Rows from block 2, named by matrix and row number. Rows with one number belong to one neuron. Each number is 500 + 50 x the weight over its row's rms, rounded and kept within 0 to 999. All counts start at 0. Numbers have three digits each. After the name is the row's rms in percent of the matrix's.
# fc1: MLP up (model.blocks.2.mlp.fc1.weight, 768x256), inputs 86-171
# fc2: MLP down (model.blocks.2.mlp.fc2.weight, 256x768, transposed), outputs 86-171
fc1.168 118:472510476444464413500450559495477538438507352507530434491588438384556639511534528531526465547430542547535469435467576617559499477438601478551480439549485496521409498482526554508465546485513516447513493471541446504480491583372547517541442444429457442528439596
fc2.168 106:478622543495462486456440491479582528479444527494527478536467477449525571513538568535450466550471486458418473484542529499457485573421420548378619480484489556542532491526420518626568459489631468511432488532485472595434461418468460487397556505504474519505468492
fc1.169 118:503536512530578507473533427529511456504463544562563570532407482491484394529578457509477437428497499505475503533514461448588495491547487480543487408659512434484449530423455428505513478457593437511475497520544498435495519466567487632519564492535565546454522411
fc2.169 104:556503488520547574424536519421440529439466583553469487535558507589570528429517595490465500459408398437496369537499453495504527580512436449436562528487534478445544581492489421478481515540469532519485604545504505473474488447471484473445382497464430535507564447
fc1.170 169:495509462459403382456443510539483494539486466438444446476554564539444511444561461520533494574532568536510516512550572491431426532489481553526485453481426450563517517615547589500517570423468565521543465497503459418472450511463474539572458519369512429516483511
fc2.170 147:516535508495538514482460510538476452555403487465508491590516495489482552564491449588611533566470564419436551496555445436603497492505592568523506578459531512552545494581556538532474473427497514460529452494521520554468476459507585539466453531498434521552472441
fc1.171 123:493486466491477479445521492481481499531443484558498537536511561472458466482539512456501540382529471533479524540491538565565484504463489478554471385597521524482518517586547544553500601357465484482485472477563539471553462488576482522507492472364568499493486562
fc2.171 107:516463378466547460481530517395512529473456526461506555547534508478497459486565456474462503540480452391474466428547528487433512648422517514397622490492504527468480423555452470549495461497472494478515500464476547446456388500623524538467497456479560449573541442
fc1.172 119:548517510469469477517510549491414498528478443508540493566481374414572485569624453482460489453486549557477510453524495572551466493530548490517493428568519480564521517517524465427409579515491541515444468454580461485528518537548521531501536430515497468489541362
fc2.172 104:554564453481525537511644465512479569439562591427463526541404447483521539445561551488414469501514457387454440500535437533409546547481454525404585494522533467432561485496524417548584543588486459580486526536410537469485500478490466471392559481483456574468544520
fc1.173 123:489426497522491402434491534503489454492510524512461530557466412388532495449500571431463487421497473511533461474501483671420594525530542472492499490617543516439462480387501445502501503567460476424462411473476544457558504538565469438555496485556565551436579512
fc2.173 115:496470406498529548473565500481499541513490491520477486529533532575536557448517485478522498497465436447559454515403482546460478539479479496526504587540515493474573524420387473493397477591519489600510545518490518445466518578630484562483471550557347509476544407
fc1.174 095:571511507519481583498498488497505574512465499489479544432494532474429527475404393592608536490426499557402538557536521494484526442484457540545462434457567544531498568500513500522470442440434586467510486577482481507520500602444390514500538573500566485479456521
fc2.174 087:485522428438491506564507497512498511417482458522486475454499530521435563518542573550450409431516537572499560471504494561597440483470598547582577404547482482620419503452467508529470452526584444561483513459434458468447465583547597486453516444516504468475439450
fc1.175 113:498479451488415478514519507501515587536540387509499467514517431458532504485471457528523422464381438515463512471589505440454427483444481472501504583552492481530493566493555535448439572459443481496538563621556531431525531511509539526488492469497491474532567529
fc2.175 096:517571538420510549532547516428616548478528499499515428514495493513517493483438513599451461407515412387540434483595495488565534528450372577433694478476450496564573420448504516527504534583540445467510569524435463539410532456514532524443556505435389508515397579
fc1.176 126:577492566431440556507495564590495447489508443534535516460452528476476510573414574482517489483487487497554537494221485478602551443534548498593470517437583502474452466499534409461480579518500521475473531471573519514443524434532429506494474535521453455516523516
fc2.176 110:527488489506466568499461581415595577403516490491503426538459473500550463447542496524460431517609537520588499518524427550397472534433464525525640414525512559535548444513411482536517478484450565634459531572543523557350489479548513492427535556580484529487481555
fc1.177 015:458534557452496446415449431558468511366473466590542497552485537524496550519527605506557478429422501623614574555434547492532555506514573483523397531507486484515360525510515474475431434558539503526464524582534483460500531515440482400528517515430542488508523581
fc2.177 076:509523461476482519475576490451609599388550536504504514496504488514524465458485512516451438520511490362512444464569463506455497581413396552367730507473477501526548458509470532503528463553507515526486498508431488489458455439534521471446520517519468530516507490
fc1.178 107:624475485464516452434486532539472530485455500525533401423505488524497538463504409487570569536432502556448472463487493503422480474565573505522471454473547508509481462530604399485438494520484469434530483516495485513477460490463456398463430469447607419489488402
fc2.178 097:475586556501480466390515394465526544399578544519419398517577490551530499485464472498526471524503503490480455395551503517446533559382466627506651462505421478522590417437524539545520485513502475519525481492412426441485432490519518462442511507468494462565455513
fc1.179 104:474472487494502460524450472493507593510534491544541499525514521523476566484450476479551517504446503523533513493558530587439504533497500548507490464534499461565467491495400484441508558567533459343566504381465408503459550465474520548484413536502506416394461478
fc2.179 098:450533516573574576524468518435368545538466483405417581534554575471495461536533378500521511492568532593519555541414538486599525555487537469562394390533583551545484516607493370537537594426431470592465510429573495531564477517488480595445550483518376477494450520
fc1.180 088:487447453464432534466504489403529534523522467563565558385498458526526480517474443530486521455306481489501448436529511474509475497575490485497500510507611444525547457477473415511417518483503535404544491496464540498486573537544516501526467475484617411417460561
fc2.180 094:505443507525507473546463538475381457534432424436469469485548564588516440474495394517496508469513477597474461522451551527494498488529585488598411430510428433519410544541500498453629503488476532550468502541495481456588391505475453492550489529458504439567538526
fc1.181 014:524475514488528518476464461489553471532429518530560499581475530462523468496511490458535628495444562488550527507502565532579472446510567475614461470566489495477424527404503479508543522529537490475483458490486428474518513596484522465619545504443507407456458500
fc2.181 076:521534444477487503479578476465611599381551549488500499500486484530519497444472503491444469511506484372523436467561469508442493567422419546370730505500487498508546473519455544524538454551518504504496502498420491508447464462526533462426531507505467513502500491
fc1.182 013:539405540541466532576545495479432561520497526510504468613534447442476577511465502557533532500464493530575512504465518508515443435502544453577388486619415501454497480520407495600505484517446507446432445536432506493560564460378492531594566448508426460443557488
fc2.182 074:510521441490491516461598480453622605396548538517498507497511481545519497440492518495459441520513473377525440451582459502466501569431415533367739496490462499527543462480457524518530450563505530530505492522424489480447460450535542475446529501488467517504508481
fc1.183 118:494560521508424499577526565455521573549481497602514470497463508501463438492408556558495481551531459512560455508388445500402471439521447484530491447518560532558524511447560570510516577477507479502488465474565450478554456494494462540495460550438475475405447578
fc2.183 112:487517553546546539536468554535521480500411488390595546513478546604547600471535479511496527446451447520505464504422514505555502437506435618563480461528499564593472495591474489481475507482526539531507488554545428539486445517461520521380490521508513569504444436
fc1.184 122:463508478586475442496466428556481445487439502496516538588508506498540586493523533505490500512430632537451526528463485476492483537396606486528483505472462549470504556493513446478389579537470462558493532507502536452516528477409558543480498503543447558556537500
fc2.184 107:503549513427427484495612512455551598468569479550562461554430492465512498490498465548386461528547492505585466441465538544527516480436422615497720493486464524602640461492410547543521504593488470531513474454439428559436495432507523508464589534501508483418494485
fc1.185 082:452536523428303558478518522482539464531517518481546490430557570603640546489538408524437514487418436497405470539558469565557431481514450501505505527540543542574525516562589487454476573465568490539540489521541455542448470476516509521523513513478415476526498580
fc2.185 098:498495555531546467497399515502392269605422441446512512518532512565523525481528396523589539543479526571464508501448499518523472457531570490638341458497456523577476495545558460492526519477520523477526504543567436504498411519520424523505497513449497479536456500
fc1.186 124:518438541445518588536411532545494592500423489453548530406474504471524513540453509526478534564436494492455541467475516497537483453523539427501486534420413544456451492448519448507452411562528441488559646518487608574458631512457522447451440467563516493487492482
fc2.186 111:507527454490592577411494524522469573479500441538514556565489476530636520474575620520504503480479561514535574528502502491576484537524432484397482611426568534505482554564426518479518399507574396537534553541528492578543503509553479527517396501512362487530546454
fc1.187 104:477530506502480470481493487479520431535480509444488519552495519538453447531608491519465504495474513509490471556490430434484492440495523473539525471572486429503405548453494494542549503390528396491515540551545544446548517506484502467497506414458569546515563536
fc2.187 102:487492506492508455484497450482473510503444419488501514534571566462604517520531546484561552475492418604473586503441524502498515473524432321594470504506477556470567547554555372442501496509554468491570626526534622526471547545422410524542338457469373501551504470
fc1.188 090:498458482532445410493450442541483546519501451536521444468521504511434542578435568485550511540600513512501566591506555554489512503518519532492512452459556495521446564598494458515558510578436515381552553440480506435461514446445471530506443547531510489368511409
fc2.188 101:500554542559573463572476480504403514528493537451496564521537631497599546501586462506566506434415514627501621550499581524639462509467494520591320543485463458528456493539472367511447608481512515539486518454543508452462533474453501522493467484517394486561474474
fc1.189 144:533428568587397504512504473530506472534473526451530452463488548582383581504434452500461467502492455547481550502448526471451515456462539529530488557462508504518449550551478337517468514493508602380491499553553419463425515478507386598473475571515495485520466425
fc2.189 121:509463534484496570406495530445505553504546499488503492560530557613611607470533493499530456508453474492521464501479442498559531559462485561438557529441482539540527487539557511473486514513585481511496489544433471442464474468546478464545442525512490499420509448
fc1.190 122:509482492516484443445439533502465494495413407480552494557591482387563576439560498461508515525471589545354462472559542479609490470496556421507494485453500537497428495525619510460531492501468453435492497544514578535578491524496546411526464372474511553572569412
fc2.190 105:531574564447496485537501473512473524434468507467538548554468525585587441452593477544475432477414615579494514456582459521524498514421380512473560444525474534551459380551438498489572409537546491546477479596466509514454423500508511490422574464463433564488554440
fc1.191 113:510521484456522565562472478528513466524489564493486530469447533518468593511397452523511489467485550529554532487359399507545588445476492475588499402576611395528470442448394442602411497514507466521474553419499500482539595517539474549427531524514551518524531540
fc2.191 102:529582501540476419536552440444288515469496534547518445469531482584551450421564522433504538477533492491361515501484552496523490433500470478378517518501482583518497554475500541508572561479512476479430525498497427476556484491522489447535578482565481567518482505
fc1.192 067:455500488496575662460511547500488492529508595484505569557467488516426430477589490453468561457601504501569503472471461483621499455454483523489512564434550516431654499504469490491439426418500561563463424451528510617546557444508467510464572425522487536536495493
fc2.192 096:479461465524552456456383503537404430556467495534472515484503496479501495514430548501516538464528412581500551518366564490449500398532535446606284539525503511416496539483551451436470541492486457499531515458543560544515535476461471506585441538497511482491521503
fc1.193 104:550477515495612453478505498493469509511487517481511506506468479491369476510569433524502643409521531538484491528561473473581474472544485512461485483529509438490473516490678470522450537481420529457449394526497454544529534444512440525483559532531616505500520408
fc2.193 084:534558477443495546523526441460606557428638504489533513513598464455454443514455461441467495525494503464558400380536525537498545574437453640401614484505454569578516451477471620533460497514582524494471503488460497469547423446602556464461494503449410464600521507
fc1.194 127:486515474439494462472447532554506500491495359603539395460521467378529485496469434528529469575463499513411523430469516552483439494512582477559486502535479515576498472528576568495417591496529443467511526560538526461530452553567563474510490475430601403525486509
fc2.194 105:492612410436556533460531483506574478510540456520548371503588490568524508520497520543461477536470492483564430469417500451534450575456445609503623439518490497537589415516461602566487484511440428495455479549548457504509390501505585522381493520512458379546436502
fc1.195 014:569457559536449444491473459581433549440446441584517473614511547476529472500574613549434541429558581544497469492368527564469513502470472554553386490502416465490413472413553440488486475472490500489580429581493439490504493549545421489569502533395510447446556557
fc2.195 076:524541462482477519471571481457592595396549544510507507488506471543511487448475512501448449535496482367517441463545458504452482575410412553357732503492469517516550462513451540522537460545497514519497512512427472476475459452538520476443525491500465522492509503
fc1.196 119:490554484489438512497503474491482554413448474458428455438447464455527559521463523474558496467491482511384447552497539502463523487477483505569471461488526495498502532570611523481391593390508464481517552532494553503594447615428549539530500490452612524467482473
fc2.196 104:529520487504438419512592495531507505413506513521468497525500385480504424478491496469385540465564439431466466449545519528455490537490467542518725542483441485498481451568387515554540529485490389476472548485440567538487491500531534489487486442433501465561519583
fc1.197 018:606445492511498511471491447516481583444503464613530590505452537419475538504451486587555433453466528550577465501549479520510505477584498450562470503535492481488516488526488544471480518544543502566501564509502513396530530578538456549538555582495522475444454450
fc2.197 077:530534459471478507479579489457620598386547559499502485503517470528505484444493506513472443512505484380522433450564470501437504574429415548361748502484471491519526457509462533520538463542516530528485507507411491483473468455543536463451518503512468505489515493
fc1.198 125:506470466456537459567490575499498594502446410509491463477505588549477568467483591462567512476499353490494484502552461447453437467470507429519505485444479437473492551489644544478510574505542488474517398553574541473570557500498524471520408480447490443554547482
fc2.198 115:541522436475526575434487541463660545511439478490429414557481549514443462479514421529489468452539424455591444441554482423448480581475475481582513600492539571486550480470508507457492532496447409508588524535556492478485477502480485527533434502508522406410452629
fc1.199 014:527455494561540525523502502562390523440448391527430472556453443511569511497486565586530538492492513536536458456383462517416533515503538391466450537456419458465496489464412596545416510490512455589487536462543570460564513528475451586505589484418474493542497419
fc2.199 078:535544438479471509477579478447600570383549545491504504490518486548510470470481500521448456537503491367521417452561454507458517582414434541356732503491467509515536459508461534523524457542510510516500501512419482485464473459535514476445539497512478522509501492
fc1.200 089:492501491490531569482523484545491401587523597463513538522579421542413499522544548478525472445505536516532473450491468490588512488535483421474528586518475429431438574398456479476501416474556508376510564454439487471550539532475469495539479470507629585494556578
fc2.200 094:516455447507495447527498530518427474538443369554526440514478561471672681599515521505514461470475354548571520516407527467574452370549550438650367564516534422445558563457530470452426536485539486524551506520573499521519610511529516493532441527573427474499557470
fc1.201 018:479498483555538489472381508501418560455393445518494475572432508488504490539490504594533563514497565508491549491473564561479585466511560451497447520503490508582396524462550487509467512454487547511440394457504538474525593496400471511516538510519520542514443393
fc2.201 078:524542452481486505488572478471604583382555557521496501486501472540515480452463524497450446509510488367531435460557481518449503593417409537368736502486486500523542450506468528528514464552511500525488499514429494493473460465531536477454521515516483525497509510
fc1.202 108:504457479563516444422523441468488457506439478461505445490530480518549527478472511446479518577521561510451526526431443613517549535484510442512498395423546512478545512507530473540523432474503573439503453557536546509590503473493443459537467501439592515513546409
fc2.202 111:478570467531489521436530454520438525489535482479498475521466627505552535556532541565555486476493351540430600532560527403524467553437476471628497550545414508494470486463484410452390506438591480538505594542497521457493507493469518550490470499465445487538495486
fc1.203 129:472530462468422525485509547540500514553517485560529411458517574484454496478553488574518518529534507510449493559483517509467430484479452560528484436583440448601538486586567557562467591444527545482522501480518438471464432457492493612539523544393552407382439538
fc2.203 119:510471509531556537452452505485466412548389472397476489605504511551521594481550429534571550553527533461479531484460535489611528493504516556630417534451483532584516451611488545477591554420517471520462447534547462497506398505497519538443477520521436456548452422
fc1.204 015:627526490466502528555526465479515515451520481570502494493460623457520528564487589477517446538462550470518530451483514565368508545625531519450511452515446464478432507486507594479543531483500459424491462477500471412475417456446459476547426448524541419424542525
fc2.204 077:536526451478481516464586475460605589391554560509512486512497480530513482437469502520442454527522487363523436458557481504464501577422429536377730504481463514511548460514460519512532472546519528519507500509416489490450465452534525485453523505496455530510496513
fc1.205 013:481413466527459450533418453517407579468458509541430449647557454457446538583448505503521467413494526559538563467427514465544494491413517465505507482543422532443448503561390565546483564594542466587375469537573475472479545476497451485478570476456443453501475480
fc2.205 075:542541444482471508490572494452598603398546544500506503498504468517521473436484505502452462553523481375518423478569474509442486582419424542366735522496469523505539452527458536520526471548505498524499495522431481494455475464519534467439527515515453519501497500
fc1.206 114:542527483508411495510448434522465449498462514498574514528519451548468547541415392531497473510432554520499583530501513469522430524509499469527480580457476492447478525505490400479413596451502494557481587604586533537506511471431522595448543490532481558562538584
fc2.206 097:482605516494459511471578359528550585501464470532474566550559418511477429496473475474545499492521562490532488506633492485485448606476443600521613524398509504545626543520496517502542497547460459475540516483566429494489490456463470498450446570477471496456513488
fc1.207 017:472453539526470525512381560529506567423450494541491509522541553491532532530442482494497521523502480511533572610351499399507493575471473481496510493541518512499485562525499497506510511450486465521575473500548543444452496449442434524465495449494474423462440461
fc2.207 075:522525453472475520462589478468605596391559544494502513483514479537504488455491508512446434507508491358532437453578474503451499574405413534368730507491467484519541463502451528534542454547500531534495511502415515495467470475527525477442516505511461508509507498
fc1.208 091:526497509510544487511550489506540509494570464588489401492509462487637495471513619511508480526428506515519471558495352416496575521556533444460503501465493517536532487397558487420504569566592490534540573514495494520495537455474584495492389544515485507440531435
fc2.208 076:530519549608527520455507473483452459477448382506507461530549488578544522645492505604533454504344568550515605536488527477700494455513590490544462538377533518499535542450463529448361404462568492485487467577510500498514590480454507554509479511457551470535453508
fc1.209 134:501527455463517473526523524497481514472436510476449460450435452447518552540444575449557475509497409474425535526463482510466552497499558487548530424502570457461396508499596460527484625482555405525527514491525567507589478572447487536495478487511685474461514473
fc2.209 120:491520470512455402522523454614425517452550431546430407517514404430460431522438488467458550449592468429563495557458513506419467465485512505590607597530476473515513566534414523550508514569442444461471599553432574495483583549509399485584515539435509428460527559
fc1.210 125:446541491514525471478526525481483555522532507570523440469405418473567621518502532559573488438475544558432504499540468479465543423380512523541473441525512471536435493430576506494470579562501512469477497542526487512496481570481506551481464515523533476501515478
fc2.210 118:454472505449591399506453516479524555423417476514549461451553419535592524510493425546434524497509576426527472476561496484475549514432408511392646470480457498552442479471502478484451473577495505548479522491421490560498539494434568570470539528520499542547470596
fc1.211 023:432550566581576482432489533494438536441464465563475507561555516522532486576499549507531507504489488549471579478454509545537550420480532371580487444559475533524487526449577473502448617540505515506553474503476548441513575502458483431487500552512542449462487438
fc2.211 073:530520470470507509499577480469603591397556540484528499480494465527504460471498517523439449532512470378515442451549476503465496578431424531365727504478489518534540451486444542510526455536517507523496510528418494479464463446577535474436525516512480518516496505
fc1.212 106:587508550533510497561412542554508462507411409444510508501626575505519541437544396471546503493516492541501518521531515432604452491572528557515475545452485586491511515451548547483506513504473469492479347509518517445525558489530487545456510445517457449566520497
fc2.212 086:497481442526575461515526597615528509526484480508444515543472552532578479468580500423430492473489498465546547408482547577481463557439425543503556447527450547528516440569428529558526437544536557577520622457446525493440411495533497536543483470439454443503534479
fc1.213 107:493441488431560442508468473492471503518460500526519463515582549528445472495444453498551664491488464554483548532453429550476428456463495489551505484523468439510509506467513487482471545500444519454533440531512501540577581489514439613473505517450520451538538525
fc2.213 096:554494483466459490471523568376520596459515555521519491601541484369510446504487666464404437480552600524521504374539562529546540524554497541403496468516447494497496499455464508542474452441589518503528501502466449546525430475471584416560486470397560504473554533
fc1.214 013:634491567524499455476532456527574560529525400475511548520517503386507542455498429419517467433443476413485551530598532402513595447496528473459543569602402562508445444518484489461553495404549446514517445497596572427542491559519502509560551505415564508507519429
fc2.214 077:525518447491468499469576480446608585385546543500504499496506485544513465459493502510446457519518492384533445475567474516442496574431410552372750526471469513514530454497447538521531449563510515526511503530416489483473463464548525492444525512496478518503515491
fc1.215 114:562359537493518567422522499493483354519535539515594564579528425486464472497535436478457575438528503487509555456468414511584512512514501414472480502545517533470504467517462466482481500461507496440458452480538472525507485455568460443515498496498515521513527423
fc2.215 097:551491470433521515499559514565581599339517530497500522525488483454613532489487544542346465480516439397493455507554520523432444548486377483472623466509502534412520441471420388581450452499538489575468507494416466520510419498499473485569458492481474508484512518
fc1.216 015:583513568482528470584440568492522562449465480547525553537589415528441516617554525539501529438473556505465616550484465494521534513502561469535526447508565502480433575519455514474432544545512495371447450535463407478444654560455488472551521540484473512536528473
fc2.216 077:524528448488484515474592459445610596381545549498494512505515479519510484454479508516451435539494477379520428462562467505465494571425432551370733510489482489518541457492458522531549464552510511514501510510412500476451456445523536478447508516508485515512493504
fc1.217 152:516470495475432531553459495520509498424529469440487438478466507468565594585446488475508479491449448508398498444490470453459524451442523484535498522445485415453559537503568539432362540502531483461514528581515548523504522552501577534524372498498510494596568427
fc2.217 141:455501437466535511560507549461517542547482536483407491501496618515493458486511541417399479496452434506457482516510536564471516541463539447522500485484511478438527473536439509517592369588519409444523463516505539499539520573545458461508464463496425385436514518
fc1.218 013:553464575461516482504470570418403521485530484573492478515596453440509554506490576513469444429444512472542606517424515611530440534537559419475397462529485479602386448501483457561469434520541466547554530482520434477538522462549453442550560467518521516543451496
fc2.218 077:527527447485482512479578484455620596393548551497516509497501482533531485450501508507449454518506475366505439448563461499453485576415426529370751500486461502514535455500465513530552469547503519514502493499419491491461460448532531464456535488503473512496490498
fc1.219 039:549475510490499605445473561441496544403522448464492506512491461500518610541462487523522451517434424572476521497426500543484480425489598477564516493565532423448469523550537513479415537459542542458548420575591517464505516610504482553566467533524618454552472540
fc2.219 075:521540443478486511464595450493595575396570543495496499486480484523506510448484513507449462509504491355517428459578488505465489575425439545357736520488465508516548489492460553521523445553517513525489489494426495497476453447505508475432535504498475503500520484
fc1.220 015:531549418462502517515390503426540547586505429548609474583485506516489486553455426529480400437463518448531480559473423417448461467581549448515529456501507495497456460579485582446532462514461450487398507512463465467539533438474455447444463477481534466491432534
fc2.220 077:512549458478479512478583471450610578394547549502497506490494483530512484446477512500443456516503493376518447455552466492458515577420419553367741512494469513518552444502466535528534483544504517523505495528430489466472465442548538485437516502499480521496495497
fc1.221 108:497426481499593484489493564508465520574433545505513531468468550485453447469536624460468544498578448508466456486387525480414532520502530464512473460556575578474465428544556445563486468458502496508469486391475521510556476484508472458491409507459475528438517419
fc2.221 096:527391467497482559394475614465515426537403547438400457551548509569471478475523528472489564587557501384493466578430538523427532482531528579546442520458499563542488499597482492501485437460485542431520449478552477472461401535595449553474482529482462550509517422
fc1.222 117:489550592565579500527494515463491532494435525461454451546377570511447489565472499536487467452582549514465444481431486489498593446471501494521500434544488508544504492370503464630580373497503424503411536576480473552516510498495501499496479543522465575461472428
fc2.222 105:533540502519571565511513498555411592601496440457578554486454457559482448444476584514489578416496444460552571495409424485556510415512463572466545494509544526582459502501454543449360391519473453525560445546483394538487455487597459540375526475495503476474467458
fc1.223 146:478507521509506492470484485489515491395511532475428588454451552496524487536491547538547517487420448528499534617477503576503568509463507511539439437552508547496471614482529499485466513497488461563576497537471527452487491571404427437560492471536531500414421478
fc2.223 136:487459514477574489484494479483433521512505473540472506677512592502536525541503503517453562485526519520458474424435454479458478554486416375558400417498474498476436422489432502552490535552497464540522554447482516509476476473523541586615493496388532444502538512
fc1.224 121:511420500467550522420488579477458418518436539455555571563483439518520523532506627490491536462583468486595522527426487496594504491519510483490493537491576546457514467509500530561480449424486585602440364419546519563514544455505474420584560485585491496514564503
fc2.224 099:515447508492533412391367547546446442489466501498494463497543502518645528497509519499497531522521537446489472491357578495536389383505531497475459488585501529477501516565485399476553474464571562514482447451556520543554535449552558516577439566547524534521526532
fc1.225 015:607462551516489566479542500499464527506444550511426514537483488448415462400447601553534407434436502507479502482463548479428525477478479540554486520443485407432448467518453482519447444455481477574479517448457491550532445490502478520508573471374524493538522524
fc2.225 078:524545449481489508466582487467593593406557544501504502484494476534512470436491520507459447501530483388528432458569465501446490577416430552359746515503491520521537451506464550524532473550510509514481502513439491487473469457525534482438532501512475544496501497
fc1.226 115:508518506553506498473524397533500476518525538473420484501459477459503517534530497467503550504578532513498503549470429590542621512432457478503491410520484507462534545471588481529445517508486589559467534452557464529586485402468458534543542528487509592502521434
fc2.226 118:488541520498521608523406473505408570473435474416512447460477637573608511475487475511499537476483334490454527494506555425479416458433539532566385562558444467500484554452460450490485481543501549566491525546500547450538482431498543557513468573523471479517510508
fc1.227 115:484569531453547430653482525549486569495499501516467488503488485468506469482551450474541511500527584526534526564541491508562532477504469556522475431468429528475455534475504651463558510534469366614514433400467515533484512445436504624493535512546493501488500513
fc2.227 104:519537499491651642497484494404459551452503532477517569477479459536481448438566529453508527476515437439474576470516558493559494445514492558475559482544482505498499501538496420477522544523531507537529437487445492556547409450476530556359495561520455496539508550
fc1.228 022:519446566454471487472491464506405470439461443563525561517555473462513554557409443488469471464392542537471557398389552535557584483478620439529443463480533454477480467535481472496493529576555519512429495470558541520532529507532408466548587525405557485505594484
fc2.228 076:534531448475470511486569479458603587390560558513494489491494481544518486431502516502455441516504485369515440456570443521456496565419430543368747516490488513513538461504465530524544470536512514538491507515426484479470477453535550478447522518511477521510513505
fc1.229 127:583472471439466492524476514457518475443518509561457513484466549529483473511474407480539563487384531544578559520394461595475502495560535496573500384538507437485506498462469452454478642551432476480561454405511492577561472522548506512435520484484515445496471532
fc2.229 128:488491561529540595514556478493347540589515518441516445477518456499531396512541491517463549432537485497513429529594515514623497487486567519403533499503496499546583546535462537476492587428507533416480522564547427427461508514456479559467563525501499562565579485
fc1.230 110:487468494485568504573486528498511534499508479512488391458476447569518501475497541495502509501506444504539480468541443565417532486486526481464497555492498550505514477414543532515488523501520441555501550531517484562526476467511573486501426505466425526516477506
fc2.230 093:559485398503612548470528460552520540543476485521554475484461580522457445553471560539521498432464383428492545509471473410485435527496510457460489586521546529470649467465486435564465352468554456469497594506535534534456494470562446507455514548488559487440477478
fc1.231 113:470475526511456451578419475453517486446533455483431562482464528493452397631402328543507485466471463489486500501534496469522425488531516454516484463515480514550603532437417494576459499444500544506505502571546533466545624605579529444525484485467419480449431614
fc2.231 099:479419439390535563534552527564496595490470503494547459574477574590564497484560513583433499463466465425446461530573438518535513538448540499424590438501502425563413519525523545607581450484548466466468489540455526551486424470404574412453475489439446382432502481
fc1.232 129:561519581453514543535531517538464470431478418459445440481448457472588420577454464535487505498428509510508480530388403477534569491550547522564469438514494568531477497485581447422501616554494436543546449517589513491512438507459536573461409506527514437401456445
fc2.232 117:558459498576544444473466495510553559502479568536502463474506537582539593434468512473535521462394364428434383460471391513393511540489424565473551543531477482488498464484496578511489558509455499496445509564367546430433414506444544495572479461478550514458546505
fc1.233 099:481414443506500544476496533460516497505528577461447586433528553512511498475549562365483526491595429437585551501525472487440571521507502477445510505499579519338574489533542460500527502513398559507542402456489622500595486493562483483507435352573468504520562531
fc2.233 105:514407411498574468504439553592416433584474506506453528509454499560422460489483516457470529506555406591559578515367488489489509418510589417571363545509545495378496503513513524480505451498435477516544472465537645536545566484492404556574494494515474469441563495
fc1.234 018:487392554538470518472489528498455455395491463521493523545485524461484461469450499583600537523431465563505541478446535467469392485503650473551392526535439519533434469433573511574533554442515482427513438435515526490458444472435498526518521530528419501463464443
fc2.234 075:521520459465475503473582476461609596379562558513496500494513473516523472458480499507451456522515481381506440452549474516458488578437422550359750503512486507510540448496471542522533456552498510528490517516407481491471458456537528479425522503507472525502504492
fc1.235 148:496481530472564477512478560488510520486418538505524593594499391389489422483471581449450542490522603505500526477415524502523538489499538524486501439520480559496458478467396562559532429513432505486498443467477570497547524538506495530499491437589580543511498455
fc2.235 140:484588545496472450485457537502471458522449479544490575498464562462520556462541415490556527601437566429447568524430521525569447499482510560458529521483576559524519504572540504468510492516536519459550385462535518546545470495480468604463472481531475562549474452
fc1.236 088:493458546493435507442411510473533574502473523428578427504559591583485565506395484623510596563444507557440506510466424442499403466482509535522519438385458495570523498493459501489472517506570529405505484613485508488535612532456540449497454578494493498485502449
fc2.236 086:500498519472493553461598476402544660394517608506466530532481483565548496486518469536460460479466488417501443482573470525462515502423429527465643471472503526495502444521431493528536435530481555501508507534434492543545477482497490473482497466565534560455453516
fc1.237 119:466396466562491504501440494512509578473496431586490483477520543547511554564432593554550446516473439540552497479492556507458548433426592453505458557461514491511463567440566542519500506546516590498497428536526566491485525497428466462598421500540399471541522510
fc2.237 111:510390491497453470477551417404544585483535527552497414445484522489525544522528543530472389536470434442503482493460502546492454475497474477466641549605436528548443528509486528545438524527472479542503518370463571569485540494473539518511392505496446391511498485
fc1.238 141:493460470525515549498411514619444581512481528506442531480525538477424397498452525490570529461572495535504565560517611629490468495504498519521451478581390496491495527558502538481504567491380511444527501395503534509490499497476488511507480483569547493404490548
fc2.238 112:485506396485442534496528507442515562487543450454452547482468504500516428533400480488418504559550478344478473558553539457409534545486476465310587445407506479555567542602497553472517560495504489473552465482560540528504505511454481468404532592465505463449508511
fc1.239 015:549487596513479491540419503522460596503491400605457483555453452469473534469413487568417599415470508607560568494436476487461462478474489547573425492490464600444518538497464420435533463470501569509514484514508512467457507463480490416521642471441453538608469428
fc2.239 076:519524453467467510487582487447601594384555542515499490495496488537512483458480515502451447526526486378520434458562480510454486572428417542368738511508479515520532454513468535533524457543508513521499501512413481477465461467546529471445522507509461512509517499
fc1.240 013:517484517530481532451414507570491609456521505572532489471499446493491468512496460591504537459604503531599554572541506550541531542455530466463351535487469454509455441489533558498467475499526472585471489466468427412402562503491513514514526524541496458428481498
fc2.240 075:526534454463485512475592472470600591387552548488506509492509465519520473442489511506444444517513483376519426468547477509479489596432420545347750515489480491519529458516459544525515453557512515531491495503427482494479465466536531480439530518518480522501509510
fc1.241 110:478467507432613443446441502593463536531516474518545492437570532542515581476418404500522655517475522536417538536499466539552514425443464469526476508566634474536536447523443492512496443497447468519539515483479480514535638489521459635481509516474612490557552500
fc2.241 106:475482510501469422474455517461507500515476496540424498554492593371457506462573596509534427448555528643457535476547613519388469489542553522573399522519484505479469470415445509488509515554471354405489533464497518437442529527489429424602450435474444525543493485
fc1.242 146:541566523456504422470478524581524460439446452484472456501448529381473406510496539479501508470487488491328472531522559429450406520569555530527485525544470489467503507488602488507557589456553433447458534612547543430543521528499563575521456502514584504494501446
fc2.242 134:492520462446501553465574481489503529451474584532378551603499477488467523529485523542428420456492427562613566570531552504534522544444420442564565501503504477535505407510499504489438553573479530496455548469504472540546560536537414499477552464465479524460532534
fc1.243 126:513437467502513557540490493517471533493430584482505539446456551487528522604495531495561466506470497496466533504498515461459519580487641572513475510465484586420453513519616454420511673563448551473553427411507521543526437526492510456491466485571475501464444471
fc2.243 115:511500448444439444517518516498514464452425551457438517621455475479573518509475481500463446470500538491449508510499531507443508484466450484562598543552438427491496499496454520503446434527524519524424579474388507483514488487559530531424534594513454501456546556